config.toml
model = "masked image model"
dataset = "photos of plants, animals and fungi (iNaturalist)"
train_examples = 77898
image_size = 32
crop_scale_min = 1
horizontal_flip = false
method = "mae"
mask_ratio = 0.6
loss = "mse"
encoder_arch = "vit"
encoder_norm = "layernorm"
encoder_norm_position = "sandwich"
encoder_activation = "gelu"
encoder_mlp_ratio = 6
encoder_head_dim = 32
encoder_fused_qkv = false
encoder_bias = "all"
encoder_qk_norm = false
encoder_layer_scale_init = 0.1
encoder_parallel_block = false
encoder_dropout = 0.1
encoder_inner_norm = false
encoder_patch_size = [2, 2]
encoder_layers = 12
encoder_width = 160
encoder_positions = "learned"
decoder_width = 128
norm_pix_loss = false
decoder_layers = 6
init = "lecun_normal"
optimizer = "muon"
muon_scale = "match_rms_adamw"
learning_rate = 0.002
momentum = 0.85
nesterov = false
orthogonalizer = "newton_schulz_5"
adamw_lr_other_params = 0.0017
max_grad_norm = 1.0
max_steps = 17000
batch_size = 192
epochs = 41.9
lr_schedule = "cosine"
final_lr_fraction = 0.01
warmup_steps = 510
weight_decay = 0.2
adamw_weight_decay_other_params = 0.05
Rows from block 0 of the decoder, named by matrix and row number. Rows with one number belong to one neuron. Each number is 128 + 24 x the weight over its row's rms, rounded and kept within 0 to 255. All counts start at 0. Numbers have three digits each.
# fc1: MLP up (decoder.0.mlp.fc1.weight, 768x128), inputs 0-127
# fc2: MLP down (decoder.0.mlp.fc2.weight, 128x768, transposed), outputs 0-127
fc1.140:133101132102157109086123114143112166158086108106171160133162141171134127109185135144099127103067123115109110113151130122089103134075143096156148138160102115152153115157143148111161155128137125131100131143123134106125126135100142114113065155169171118093133156139139150114131183127125127162134122139083111101134105140121135119158135129090103145128134153114117134091113106157112164151128
fc2.140:141160145156114124121156120130117105090146121175095154148103127131131138136145127136116132104142132107164134149139106134159189128169089139056091107076165140100064072142126122133087117129092141130150125123145132137149130124164098112129143098113118143166145130163115120140155088158144086119145113133117133139130129126100130112109112089151174102159155123134157131150126135103153135088136
fc1.141:122125161136158125117110137123122118133119111154118108098129092141118121129155129129132090145132154118125108128191190165087113141148109128186128089137145104128153158117142148112157116101183118127129124115124090127136126100099125131152063124147104103178125144147103162142162101120115121151126099115135090161138133110117141136141113103106093105087084102154140170078142119130163129159100
fc2.141:117146160165156139128080136052151098127149101140137081114132104170138103109062093118123157114111134133123151166170130133144134080091137137146119133110135139098115146115142135148130114155107165125140130118148158145093134156166117121109131151143126163153123126121135128159125156135119098133118138138092136100105185081092135138118154119137147097151110150117156106168135134122081116084116
fc1.142:149114144135136133128129185089170115078138138137126167127132130118186143148122109107113172147119136132141097144147093115119150110123091169115104087123091140121183102120158105128100124141151117113091123119186085122107119150129145147106124119162080145126136134159118122159108172092133156104157104117106146114118136112138107127161146131115086153156129137120111089111096110118096140138179
fc2.142:122129125118142138174159130124152103141157139130135110145124128107147155139118102135109134124110117099125099128140158174160158157148118113110115146141126148141104124182108152140082105133186111128082107112142151135146087124130112086153133090110104119100122125139132127126138130153126085137132098149091109117118084138138151100106188151108107119096135110160075090180123121184100183143132
fc1.143:109117101159093120116125155140156111103105113101161147121111131135080123123154126155120103144183144127125143137093133152212162144151123134148108071122134141113120151091122105134132103145120148110142132163133100131131127142123092131155106103090130104131116109132124129085157074126128158184122151139128116112068147136158115146141162114098157117141057099145130132144118122110164115138138
fc2.143:110144117148154138145120112109108110134145107109139165108163108138197150116126154093152124130085138129135165121172145168113094146094116116120129157118130122158145149108112126076133135098113124111110124127147145118122126152125132144097142161128139149125076123171109125140118176127127128108123121115153150152129148122079163111076096129176089111122179138050148141143125132137109099086119
fc1.144:126149141120113129096114124116134161130148135101138099163116137132150143125172118104121145117147130124138109129113113136176132153107147118124093123144111153120139092136141087132076121141170108050145134100140152152146117128136135085182158145161114102146133122160160101076120116085123113136177125142112165101143101150132147121111138131132188134116135132186090113120071133113163122150124
fc2.144:138108091135128092145123131108137131153115134158111166127120105137136115068075124118125125132114126104128165126116152116128179137121141104116150138151144125118113136081146172106173143102081135087053129133118144150087151122149129172142114140133132140141115127156164152117099142143148162107155071141159086117109173172171146104128115166098100121111125110112156133124122113139095129124139
fc1.145:130136132094134116102135140137130154093154142135108110148122116115150149172082152094087116101125123104141096163152148130056091165124126086131097152148119127167141112155167140124121128157131130174148122139114140185115113143157057130119132167120176133124110131130112147094148134110148160141157083149138136141145122136116145144126118126121177135113109154138095107126097146077133158117106
fc2.145:135098102141153104116078122090118139145139119113121123123166128148149087152127114143100163132108121155152117114087118109167142136148123169148126117137126094124142125148040129171110135094134143169113149114140154124147158092115130132193081127095121126113114121150168139153127126121116122132165132098087110117122173119110146101112146122101143150162132094134135096166131094147129179149128
fc1.146:196133136110169132141123147099136160094104103124137116102124134124110078147190143155133142103120139096151126112132117126153134094101141178141085162112116124129120138143120073118140114145139120146132161149130145132176158108110141118099087088099090156128096149153175084137126161151112136119143148103149082141158143133091128136156128105143086105145147145155118109122126148123089148124136
fc2.146:195158126095130167180107172124114139128158125143104123170107142147137138131051174121117121162141145112130124118131127094117119130144097094137137114156117072117148135140146158134135119130123126137150122127121095120128116108143106158145100121110164111123114094127121148120104077158155145108153141139127120126089141121128130140143126098110163152097107100128062174102138131107158135161076
fc1.147:179144106140144155113154095122114108120108106146165119147179126130109124067141156096122088148112104157108106155154110133127100153127100130112100158139143118119169107121145142143117116143118144154154126177127129121133150112144103105064104154087135112168160101140138136114133095151169101171147128113146070149129073142105115140159149133119131132105105108160147119139083123102126153122139
fc2.147:157137094161086119128095164062137105108129100106126163107166135168152103145139142137126118101129135170141096131115149152113084083093093101164107106141126132149106133130146087140144137127192147121133131103164085099122111149115131114147146081128120115154127110144154144111126134137158131140142114115132163112115135125194110128158103097118115163113121153119162144097105126106145166150138
fc1.148:084165174125125127139108153089134128072141098107156116135191151129139126143106112128111138124164180130132078107145162117116112113159148189138128134129127117148101151121131093103119136113151123128149161113164134065136114130073114102105145102119135126177119173114085119104157134166140123149135139115111104120099112118108137110106182125130135128137124104160128141134143166118103116106143
fc2.148:078143107118158125130164155133146106094110128155126095143118153088118142111168137122105139165118160106114143117100141138151091118151103121112115138135222125101141068135086134122134149088133098144119127149134110147139134121133153091096117131120125120146109109152133132151111103083145167135144123128166138113151137119169134110115128157188136086073126150113123152125135113099172110111129
fc1.149:140137096182121139130130165145100127122111113113112123110107151138105112105134143150103116158171153104148140104105122129178123106138123139129142056165112109151095130118135094149160100118102123139104125153171134152137132125165134116113093091118120104125106138139147162152093077159082155150121102180145121085094166175159121112113141121077110118136122143136152126133081108140152141120129
fc2.149:143139102135163107089112108084131170116160102142154110166118121151167164124119117127131119083119173134116113159159119122110076156108099117100079158124127110084138123135099190122097123104107132146148132126130107114129174158123119166160147171131140138136126114140117110126139127113155103135151151107135135180179116122074181132153125136146146098122142085105117128140123122087133115124122
fc1.150:141126138141138169170109091119095132105140163127157128181120152156122115162129104142139150148081129151129120133159144104087140078115135149117106191128107130099118137171103147156143129145147125106124137088125138137152134120125136135123133117099108090126117105187145090101159135115144144077125135098152156152129133089103131083174121131148105112143118128134131127095172142164104098077117
fc2.150:135145120125117116115149188168172133129117161136097096142127096132149142123139155154121134127171147101125133129120116115132078110131123119138154094127139148163147139108179104132108130084095148104141146115119117134049085127117103181122114103160155143132136123111122161133113097139125116132118149141109103132110126119118150119161175078086114135096129171132104123124127145070170148157159
fc1.151:143134128121123174154152124150102100100156163140157131116147128146136121083148108115122149137155092116135125120170121150108151114143105189137123227086111130113108167130118149125110121087120127125134110077157123102121139109128138138125163141118126126141079131184147129140130161091140149074129116088118165110113134119119137120152166095139113101138118124122172148111140134094100115109133
fc2.151:145100140111118135107110116107161131150132171131101126113125183140097173162184113154160127144154114108135113105132137104119124106116140093131136072095164094139126110131131117120126086157148142120134137133106142123113085145139129122100109115182133122095131165116142178140129141146148171182121147156123132136152107123141121131165122163102134134052130098160115096081120142100113134125098
fc1.152:079157137159105114110156134151124122110149120147130133114122128091107148120121132124148132143137143151046143175141091146092105127159136128058141110092157154140104130112152149117083145088115170137174169092155123119126132140140086120135178132104165141149145088131129138128108111107102139153133106123116099138118127177154131106129133133134183142138120098115130102142125103107123087148141
fc2.152:085092108106130095136127133129078135125150140105093106149089095098094132133151196146102120124091127119119142133121116120133167135080163153117116129123138119119086139139135115141178134126116147129088092132127113171107131133145123130130077106096094168105136157111140078172144152125155115122127146108111123134115115140138114158116108098152164131126157159184136155163123156153154145136170
fc1.153:189137160173174160146134134115132114095133118155134087110105129119134123071102123181093113121088179156147144123112111148109106151142128167093139144171108130128076141119137135180135120136105111121130144138110134117124103100098119118148158104153097121168132139103139108092122118138159135120130150132106100164136106104086141139128176121130127120118098132144176144099119142092134146124173
fc2.153:182135164157139151164120111111150131132159107160122118124130143107144100154169078104110131106107173094164113099093097099133113146147176122165120106128131118135142143128130087105167078144087097119122122099140127134115126115127128173123099138138116103122109127142130152136128083145105119115106104133158150121087150132157162109127085090078111153095145139126127144154135142172142177120146
fc1.154:113122145164151150122150133173128108131139179105120151111123164117148075124160141156176170138141120161164113135119127114121114072150099152113129126122137157156114131111110103126107152113135157179100182094133174138120125092114105118114090133123154130161102126120138106136124120110131104106140038141138119085139139140106144107135129138157078134127122150119148154148138108131109087113111
fc2.154:116128156124129090130128115131135120125136091138147115145110108142132142115118118140133129153130119120129125135154135096130112101168121081147149089129109133135130116126126132113134162125140118179167054099170141127093089090138108121115143105124085118129119133090136116111159147127145108133120183175099138165156183136194129142151123147093116113106138145111131114168120156088161177101077
fc1.155:103146116116126109118138160142144117143122139171132142157156122089142150124144200129117125097156156143112153170159110106135112129141137153089123189098089159103091160136125112126081150136148166130105120142097156119156122156096131088132125095128128120130176126146111095172116109152124106120121117117141091157132165130102096085139123110130089123138120078095123120173147111129102118102141
fc2.155:094126142089150174174124150073120151139077113134131136137108096061106098130151109154103077161101128141156157134142132124166115126087138131093165114161137127127146127143090104173135120157161109115160118122111100116087145106138106109115120109097109099124118126102142130126146112145133136153124113121115089115139099136185151178139140156109113145124121140146149143142173139149146161127146
fc1.156:101150149100147139161143130137077131107105105146144116129147113139143125150122129136138115110134153051214102133085129147152133120164123075088157099136123155117085129164115151143143124118134160126105138126150156139135146110125108111160122160109113098162113149146155146141103075076138117138119143111168107110113147143115131155139109096136149119128113115130119149150079124102146158093108
fc2.156:117059134201102094041150139168148122128103147101106140106158129190122125106144100130095134111130158162063179138119092132135124127160118155120099168131136118149155130131147158122125135119127161127146115121115117102127146116107151126054125136098103121136138119152136136122120151104113135123129144128122129136128140127141117136124121106133122119121113142122069113132149139140120152176146
fc1.157:134149128114133132142131104109076154165129101149101105138121173140143144164142130149166183130123138123112121131079120137150120107171140088168125083130126145109059103129132113099129123150136136117106120155150169147060133134110150160136112122135117116108101107126141150122111140126143128151123139136143148156132144076138107050098085102082118127145157139131118138127119146159114148093149
fc2.157:122110092123077145132157144132151124138105107140155106126105103160112105081170123115136106144136119110121143093141131130122093122092130139147162150148137110127112126140154116117171149118171104121121109106148132135153078097118103091153120145113133147123121150104104153117091138094086111087125134110124159166160099141197182148159124150093153126124150112172122135120132145121144117198108
fc1.158:196143167126174138148116114124090103137131103129162111115134139146125133087121112157125090153114072077131125092100110098123088102113143081133119124109149136111138138144145111110111128152146124118155143165132131149154100083123154131116136110134139136141135123109181111147075113117135114151148153107191077118113159150120124127126125113150105120124114173130161146137153090099122171107108
fc2.158:158137129093111139101170102099129120150170180136112115089106138153135103117147131089114150149135061163145116150179146124141152114174090135169112135103109137136125146110159169103097095065141139126129106137132133103120108119156136143130132115138129131131142125097095127134162124142106112149147106125092132123139124079067148110146170124121163139116126106110130167098162117114128147150098
fc1.159:130142109160110172113138118125126120132102128155129149145106123145129138120130064098140159125143135128144130118142120133132094142120107112138057135122147116113082143128126111151110128124140084090179106123169176152136130135139099161130145170164108124133142151104172103126124149069109130088095067115132137107149156090136159141083119145189142104127114108126122111167134118141120114110163
fc2.159:129096113111120096137118152141144112134114139129126150135101136148092145137157179121163114108128122149109114158109104121090128142113165112142159175128112139158150163102145141127165137167155094088156111138083080162161085108122154129124121105135134073133141087135079112133061103115151114157100171106126141134132128176158087127140121155111120127158108115128145136084120137151141119140121
fc1.160:140142084161115152153152135160097128108139206133158095136116086132161112055105110142114115173161136102139123135159104136108142105156137126104138170118120134136104154124166159128102109166118098121142116103153121141143101119149136134123140104099109121146108156186121141135108132135169143080130129111125154081124177114145138128134153119086116097108101085124141145108131133116116137120160
fc2.160:140143121130129101106111122109149118123156131105087132143129159193102169189158144126110170165167156134123102143131155121138095149110146101094099097112108128125122109196104128105156106078118132145117138152136152112115105113142144097106140128175158161128117118089136138143104114135110122176143127141128124155112097144110106145123136066112115128119135123144194109099106116150108107138115
fc1.161:097134154152145132135143165096107146102150110162117100141164124157127136154090134163162158122145165142127139116156114137110105098121110194100160130146080126109106165126101141143134144137149123126123137107171074073130121095128116098150081126153100139179101119119098135115093137142116151136120132087113079144094133131118147146129115124107114161146093142139107147119099162090114146160141
fc2.161:105119112111110112159090126131130132121083157141099118124097097135173081112194113123103117121101163082173135178102107132172159166148097133121132110125118161092097144144144115145141130110149123122158120140099156167116146081152131133123112110078144137092138129133166107130157110096112098133134107166142143104106130134163151159134124129106159145147122087142097169129151142121145115136128
fc1.162:139108122133141117119164112082175115143120112147102127138159152119070095185112130134151109141129122139099111152166152100066140164110086128109139148088139119082139103148139119130118137133169160101129139151105124139118132156142156129124117171102121132113181075128147150137137130142117106136116129130129143174160138102120133125129181102112148112114096202137129102124107097147135102140128
fc2.162:126170144123131100097120140155120163107113130127153194103110132110150124067135126157066136094091139114157128109108103107156130163104125109157119121165112120164127104147090130156156127145144135090115104123076153145147145175123114128156105133114128109138112151123125172130124115146132126129118165121120117124086127127139130097059165144117145128106098108099133115141133162117087130148184
fc1.163:164105167130165150155154121139109119120147153100132145132114117127168179106099128148135106099122127129171105123140105125129128108105152070110169174123120112111098100158116182126120138189153104145122145135145133162142111107151101116119101112164129124153136105166133090113113173111150163112135151134143097113126146135101147151125147123140053107134120108126146082113100158095115115121147
fc2.163:168157115133131107148123133084141116108146122151113109152152136132129112146173115136138150134189133119125116134121129090122102131120111139151069138092137127158158131110129119129130137144114102141160124120131146127135107159129145132154121083144126120115137108068099144128110100138120122163128090123134152130099141108182106139117151115096194168122092147110087167070131107125174172103073
fc1.164:127152151109123121109099125150137141160119120138132135135116169115086156154078126161120135125124123085134076170106127158071171131125143128103120156083126121131134103125150128107102153150115122159142114131100150191079141164145122144141132160161150152078156109123121118106147129097157114146169155135129192137124108088135137100123129137084130115149111135097097104152143111135110084125121
fc2.164:140109125100074112128107108141131106119118113073108122190151123122137079109140159101149084115129117174131108138118138074121129170146149131163108103150125119176133135164125102177128135148168107144122139113172149120127130115140113109138108117118137145125113111115155126101134111125106128119139106146080101090093143132151158135085133138127147171148153147112083148157115115134169187150132
fc1.165:127149120166098152101136093144124140135069143130142131149129106112102145132127111146131125132122132121117115120104140121120117132164136104152115134157135118155080128153158096127176150154109117063151120140178145134130098117153132103103093133134105128118136134112143102182099119096104139141198110182133151134147119099117156134123175141191113106136111072154141125142162105125094104100119
fc2.165:126120106128098117137155132131133138123128121146123070100103132094113192108121127145129122148156125137123132141131100103095150085156150088146111166137111124115127100120154122090133099152145110062116106119099140150132126155110111156137114118172190126164124127084124168139102156088197109117155144162162118144130128174102140102124109155172129161147105128128102131132126101127155119140132
fc1.166:120140119130138092153147106135119113153133132124088142106089113127138114129119112158128143125146120123115118157131133124106122121136120171131151120139115128119165136115126113112117136095144105145094134113119187227122150126074131112172109104141129142129121138120092169160110106088134143117136108139201113140107154154114132068148116129161112139154106140111156144140081078173108147159111
fc2.166:116109141125116144128120120088135128118134121126173082176143123104100118110189150109152105152100106131117124105134080147149105103108132103165123113139144151128120135125163167113111128145087133156161119159161127117125099155139106166126147142137122134137157112151161128104122118161083033116136163147089146136149126105134150161132129154100138138101131087119091149141136167125091133093118
fc1.167:104138106162125109113115057154118138119138143151178141127115139093136151132180113132114082108153137162128156163075101134120108168133101066167115086153141159141136117162144161159154146107123137123125104157105124116113160117120100144089122111117159129101142113102172149165151109111132115140120128142141092133145125152139115160113123116093134106133096106100128125148101085098111100144146
fc2.167:083092118156094106148135134155139165129128156106087190124143121150168115122093117130132142060080141101132140117170131101143140123068156163106144155139089127153127177095110156128118140148094134121110100106142124104110150118124127128161130155130090140164091143135100145141124154134076091098107113113131142146147132129123129118107096157147097130118146114147156126124147133176134154123134
fc1.168:119109160148149155167129142130118164159112154127104142124095175092098156180104147147115154140112117140151131168115143134114175105153132127086136169134122139084122123108132118064131133144122156125097120098127125161139137139121109142162152142117094124165145107169138081092127109175122115151125086149125161126164116138139086097165123102130126106104119129164118102092132117124126075139147
fc2.168:139161149158091113128120149091072103168124123138123124127135108115101126120112123143119111080122152157075167130136109100107133151120128119155155112129130137120117127182109136137172131122094168120113159133134128122121096138127119162083151145154124108095138075154115150145156128147097140128103151119131111104103157123199164153124137117069094121117133170108134151131121147164103082142161
fc1.169:141161165150124140145116111173134139153156147135142109113115114139086100133096117139159159089135134134165073154115124107112156158147127143146094105112095116145089109106104103135100166134129096083141151112118144167127169118114120158177136151125081140099110105124131140145154114082125143158151154108127170146143099099143132159105092113156114096118172083127132145169129101113151116136122
fc2.169:122094116142080076142148140127095121172076085143125132123108095063129118101139184117114103097105126123119144139121098129124134156121153110151139151170110110179106147149124126146176118151120132091128122121124141168104143118159135150136096100109119110107113144085133130131149098116124111128130088142161131135116157148142108142142104117145132144131151104157099185147151118153165176133168
fc1.170:107122132131117127125097107120123131156172217150100120139172100121112091166118123141152144134121126161108096127139072115130111103104111135142133117083111130104156126159116120099120159139143137122155126134154122115114180149080134115142083156115119112099112092164151138145147154168129137129142148113167143113101108121129130120081104117157174106107113164098105140156123105129118125173090
fc2.170:120115150106135139135104189107134139094124149145158120122104114038164091107106170118085105129100124084098110138094142123105099120121121125153142118182104139088150137149154114159181105083110130106134119155114121115121097152147157156144145139096116125110132148107167128129139124135080097129126113123128103133150152144131121143144139136134153168136118154153159132145148106088165136154104
fc1.171:127118123164106120114071121123145158145106148136168129137138121162157126151116140101129141161142117134147117126086144093175139110132130175158165125110135124110131100130121091123120116121127123089154148106178129114130111111162099130158066147110076116119145141132169114210117187107134129091113089147077129110125100109115134118157121154097144109101135125159103128121154138128114109111114
fc2.171:116143100076152122131180135137129111116097127142144125111118138070128163095133096123101102166138127093149140141158139162083153129173127060112143139159117111135147144101091144136194141120153151089130119128140142169131123132089104137122160134134158118130123116108139145182150090117168110125121144107132083129113161137118154105119131144124114172139090108115125128131148110163092108136142
fc1.172:101131160150157143145122136114082149147134151127097082111135115144130136124111131135137135125161166152151152115136127095107120089078109150100153110108122125121099148109085107119133153138156110149117139103164134087180094093127129089131101097135113123190138131152098100150139188182089137155123130091154105120136125112112136170121121118165079160127159141146124115124128159143115164130124
fc2.172:100123079116122144143143113125145104122091124153115122194108121075125136100099179089121104151131146105125115167108117175157121130173112120147142123139128130081141097164125100142140140145146134130145102144101129141121144123115122190102155134108160098126146122129108123166152092128186130128118095146134125107108159158106113141128148157094135134137131108154090147081138124098175102159106
fc1.173:130148194133166144161160121129141131127148134151157107103093113131154116110140109133141164120149049118100151087082100109138113122122117133077115147135155125118131153140118101165102107133114151122137147146154117114159102110159140133108153106134152147164128095100183121114093101063107146149134153142167105137105164146112116129123102137162143146121149138104181109123122124130130110096126
fc2.173:077110129111113115126137149179132159091132152166080113149112154164121154112149139121183124158089060126120150153118146075143135130170124160147152150097160113129132106137146151107112150107099148135123123132157113159125136140156138099136135121150138129124103093079121120147104137110117076145151126145116142104131121082104148146132152155128137120138105136129093121099136173091094125151082
fc1.174:137171115123123170131130151132149142130111157146131146133095162120152143124119130085122127149136147103129144130106126097152101111130154103142093101103125146136093157131153123124144194129105105097080088122116144150056124112128113152104162139168150136137127157123148137099111134149115125075106094139182168150128142124114139137077102153174134106153111085111147118122167129117103096116157
fc2.174:127094115155126097135127115138118123134165121100141099141114140130124104173157127143148126155153136167090084140118141145140165130169153152109155151117110122102125130129147140152120138169157104093174120099109143087152106136091147134110126126108088108152151130118115103106131137102133090112081171134124143104133091145173123122118126123071086198140158130131086143122131123114177134130081
fc1.175:143157156098135081130094092150128151134166126111135131160104135092111161170152122155084093094171132142136073152104145118060134130126137132144077135127118101136136070088130149151106139119109140127123141157100135154122128137147096136133147163131095146110094091124156156115153109113147140141143159114132106156164122135146123100164138118099121125130119139158097075130130127103169133134155
fc2.175:125080083149112131074141127139135143168124116123093133080105097149153127114125127119111141135101128118095144111124113136152167151065124132097120114123158109159097112171150169133156135133128117123152161113127122150136161168138142153201092113111122121105136156099120140133135128125110096121145122112091118122148151095167177134109155116140141128091146105135157163078106078140122155136132
fc1.176:121120122134123104106100125137117120101110134133128127113110111199132141106166127145117115090154111112128105107140148100093113101148149182140122149103129128152148150149138168076126141119161089130170116130125123160154075129115128101132095127180116108154150121159119142169131147115106171067143135079126128118107158140118143133157143077102135110094108146140174132152100136136078143148129
fc2.176:131105151139122139116079127119126104139142134124176120193158169121122127163139143133145149150126117154147146117154137103130125121108133099071120110108125141119133076149130096126119123120078128157115134155108141097107141092141103134124151142143151149159128126127130204150092158140121115162172120124132108133168122111086086085159119115154094119144121079142123108164114107116156089151094
fc1.177:130152105163113142156098166127143132071132079119098137141114145107163141162158104138151131127120136146113085109119096135155135108138126165078123089108124135151055169141111113115113111114106104137127128081167174142161143119116151121126169159161117129091120136146095146141136161161147126116124130123106155103152143109144140086165135145145117168172102119082145111122111127133124138100121
fc2.177:141156158149075125115142149149122136090130082126145156152129152132130125109123129164134170159093134128135141115176084107136139113143153139116166123141098142166090150144121143163142140164141085134128178100128105157078113095123120129107102169129114101125117128114130097139089192130103129135131150128124117097132152113117090101144147134154139140132114086130086139148136094137097071103157
fc1.178:143162101105139146172150120143189111180102140169147101139129099167169120126165089125128185154141145114140116094106088145164107120110182108128117147144136134088123128110175149131099124177156135130139167101159114125144107105124128112135086138140119119109146138116105149112152135116130125122133115109164093139115157112133092086126112126080102115123108124122131108082110170148119122118133
fc2.178:118139094085068128132162130151157121146119143112127134124170174133082143161127104127142105108177131137182145074059097109097125153120134151132147133133093131184127156138112139084141126128102142132127139120095116115150117102115177147119149107094175136152128143105104099119090126105119103130130133140139132141145083181131145139138133132129086109129148150117097153162147124126143116132129
fc1.179:098152164129178180124159119084117107099130168130163101129139092149112110135156151168160111118106067114123121098080123129149134141113145066137153165149169111127119136140116120104134125102113130127147146180114122119145128115104146129106123151106130100169128142178152125122134096108139107137133135105145077133131137145125090139110090139167137135090122146115164134138122076103166124124139
fc2.179:090173136102100139114138126148146153150144102166150158112102106128143118115093081095122159140081076103176144156138119137154148140131113147104101168125116125126144165106120119126158125097124108131140129126155106147119145159150080123166131092154122151099128121103107154163118137149130112137136128136082121151140138075076168127106161129125139139157098139118108099142117152124073161158099
fc1.180:117112157116135166136163102130133117132134110134152131133170139125088152147102110136135115127129123147124112146124094133122144129136135096142136094161131118094100114089137117175104131150143142109154137180101124115160127139088155114126160131116080073114120115121142120108144116161202106171117157109122107111119112109141104135115114105056173128100121118162102135081169124126193134116141
fc2.180:122131113164128128122113127132132154127113144118125145117106094100176127140132136148099167158134120111138123136143122104104089103143087144138142123123175145140170150173189135105133155091126168099107153097152122122095121139158123089130149129103183129146161144132097104129126110101113087103097100111098114082078111166130178142128112158170090144137163163123120147101125121119160135145126
fc1.181:162138123155137167105081131082100138108117141158150123127169106121107145117098077124133133142124099157090118125180133096113130108139104166113090105139148124122175103120141146139169136148123123141140130113129124141094149168130110139116122104121098119143131101148110146169130146188102154129132117121124109147144139075095113135181150139121147117089065147098110105127169148148120101113166
fc2.181:155068120177136110116121134142143063133174149111144100145097127122149107144124119127128104118160148126086167158130136152103137127122174101122110138141153120094106102120116135123181160129125161123125136111160144117091122096104140148141092149115160150177134132132127143127138094116080094101137134117102138123122133143106063154116103144116091154147092155155155125144155148158086135108154
fc1.182:119150115158112115121128133141129156153074114115165128147138128159176069089186144128104139155101116120100189161137110152111085128102130141141160099116135094165122151098151109113170113117151139120144121132144134162128113118091181102115159106140123113087130142091157146123163103125138149158117140119102089096139164142099158126132134118137129080119108144151103133090138142133119103117154
fc2.182:115089187168148090090141082117120148164177159123121093134110139114090120158123103119095149174182116169159137129120109095111117182200143105145119154099159117114125146105140099121119124156106125131108097127113135100101123120144125134127126124122131094149133126159095132136116146121133155132119099135080131135132103156119118112130132162130126106175136130122177122137156149114135111085110
fc1.183:115133143127169121160114119105135109113124144137128119133098079164110112144112108143174176094156132138117145124121104103150120118138130147140106115140133121135100135125098156113157149090180168126112125150123115122089145147145123129140131193160100149153070109109102083148107115164164139141138115170116125179088190074111117097111148149121138118104149115103129172138131132137122095137124
fc2.183:127122080148132084156110142118096105109079132114131175113120144112122093141098135132128119068142116128143138130146145114106094137058094132147141098151138127141135131139101109099162150167130143118162105150172124147083138112153123144133109132109107157139116093131139105101149107103131146110120120141117136187126155106150095127141172127116106156166138154111184139114157143174174114113121
fc1.184:125142112124110119126122171142103129141157147112143145138132107148105149103168132119078173176113143125104106139169147135164157118158112232077091117112124085100073135122122098122101128121148142113112123140121127138152122118138118106116120106123141109141130129127117130101141125124128101119134141122136130149083156100120134086119108159118105134149141082141127124120151200136120182146100
fc2.184:121147143136186130155087103145139110102116151160129128116130148128170125152108105129183133085134141131161132101119083143095100093148111100141145132100122172138141130119120115133103134132122095121164155133172174112096138083138107138155132119120123124108149150141124143100128125156200169119143128151140134124144093130080133109125159094093124124142131125087147162136128106058113097114122
fc1.185:139116132153153149103161117162162102159126115114108134143144165140077101163108084127138151125115126124134126134102139118090119105136119131148117193145122118096099091102141137135115121146157119124115137173138100075160107167128127167121111135163112138083157102099162097129152143170114088153115125159089120109137122120153105155098104121099135080093131160134127108099138112104159082147129
fc2.185:133131112134115110189132139109095143177100111150169115137128089097135116132164132133079101214124117121094117173107145158110136133178110113115142109115117114111130126097115137140145134124101116113133117129103188157094124131124113105147141095124143116123109138102105154118155109122125111099122122126139122117115092146147166115140143132180142130121165152175107189091130135103101158115105
fc1.186:121117102130138090131141119144156073097128109114135097171166119150126128102144122161151114136118104104126136094160139128152139126159138162112127171125104123116129128118100140148117124157132128120087137142106103167149107113150103141094099099159074114104106087099139126186155125111177183161126122142136106149123183119127127104112143136181131126094114070146116121143103134108123163144161
fc2.186:130126130096123165114122142078132115159117149108123128108149177161150151142132135125141149139127102147139141137110164122116131100094135101137134092119124085139114118104107090088151125131162125115144118109133177127121099126122138100125152160135165133173127149155128167081159142148109115119125145145148159148141055138101170130147126138105103119157119133116092151140107136128042128091076
fc1.187:151157148139112124137127068152103142136128104153145080157130164174113136091124160165149130164103134079112116137113182104092136112146114132151128158113127119134112137115108084147098157171158111132137103123123167152149138120096181118112110130113099118108112139123168168087125125100151147170144150113128130145127086130101136077130128105116126098107135172137139098123156138149104128095141
fc2.187:131103137152124121116165089147128131133131184140093129102136137074134097129167090132109088081110103141156156111144104156142120111141135093140138113122144140141167095136151144163162168123175105131093118110162126132134185128132081090096141096116145146100147136143064131131159111141147140111131145117094095092144112119157108122156162157113161100130129118146141119094129163115135116131135
fc1.188:134125100148081108124083177129116151111116142106144131105099116174097173071139135105110162134175122111127118137136132149158134126162145175158143098121105131120095140109123140135144125078137103145128127088161150160110131122118086117150090109159152105159125154151059179145116118114105160116118108112143136125080138131138156087136102152133115139151119121102120132133111124161117141144093
fc2.188:130135136110170174131171079117169143113150142133113116097123131062177159150166089107167115071108133142151139100149104119124146143095108100107105111137101151111134152115135137110114128152102114161138127160122145116133134099132137154152165127125141150157117109158164125123118123142174111132136132134129110137166139130104087144102131089125080162138133078112116114133127144065131103099130
fc1.189:141143128134112181187110133146138140101158111141158121128121126112163127125138143087129161132145125104130114151110097159115097141158139080164094128112114148151138096083131111120111106102121184130144122139159135110065140115109143132118180132119160150146127104109109138130118114122096101150125167155168163059102114136155112110116128113106112123168123155129139106162108070115151118128104
fc2.189:141130127116135096113108103096159101149128163094133165103093099085167145132121130154065113137142115141134129125146115186089116138117147154154111130144150120163132117115119142115168096127130093122138139121133101122138110137114081142150138127108067117079117157146145090124146130129138094141130074119169123124136174121155128161119127136184109171092162125122128122155170121112149129169122
fc1.190:140130111126100121136154141128117112101122145140147130144159180131181129075099154124118121077139131104121111153104129173151117168149151099178154188150130125143094131109155163144128139091130149166097139130136145184088123103124104121080137126135153132138136175141120137107126147130152124118109097162086153108117108129124114142124191132099148116114123080131120148117147120097087108135130
fc2.190:147130119143144124104158133185144145149142160142090125119124115095108145182171089155145173127133145139145115148161125083101143105141132118073069101100145101114132099080090121110155100165108093162152117116136131097118145085125155100108108103153096125121128119143163114148118126130130116127126138115120102155120157151181102141156091113118151119110129104133150142164114151132151136163115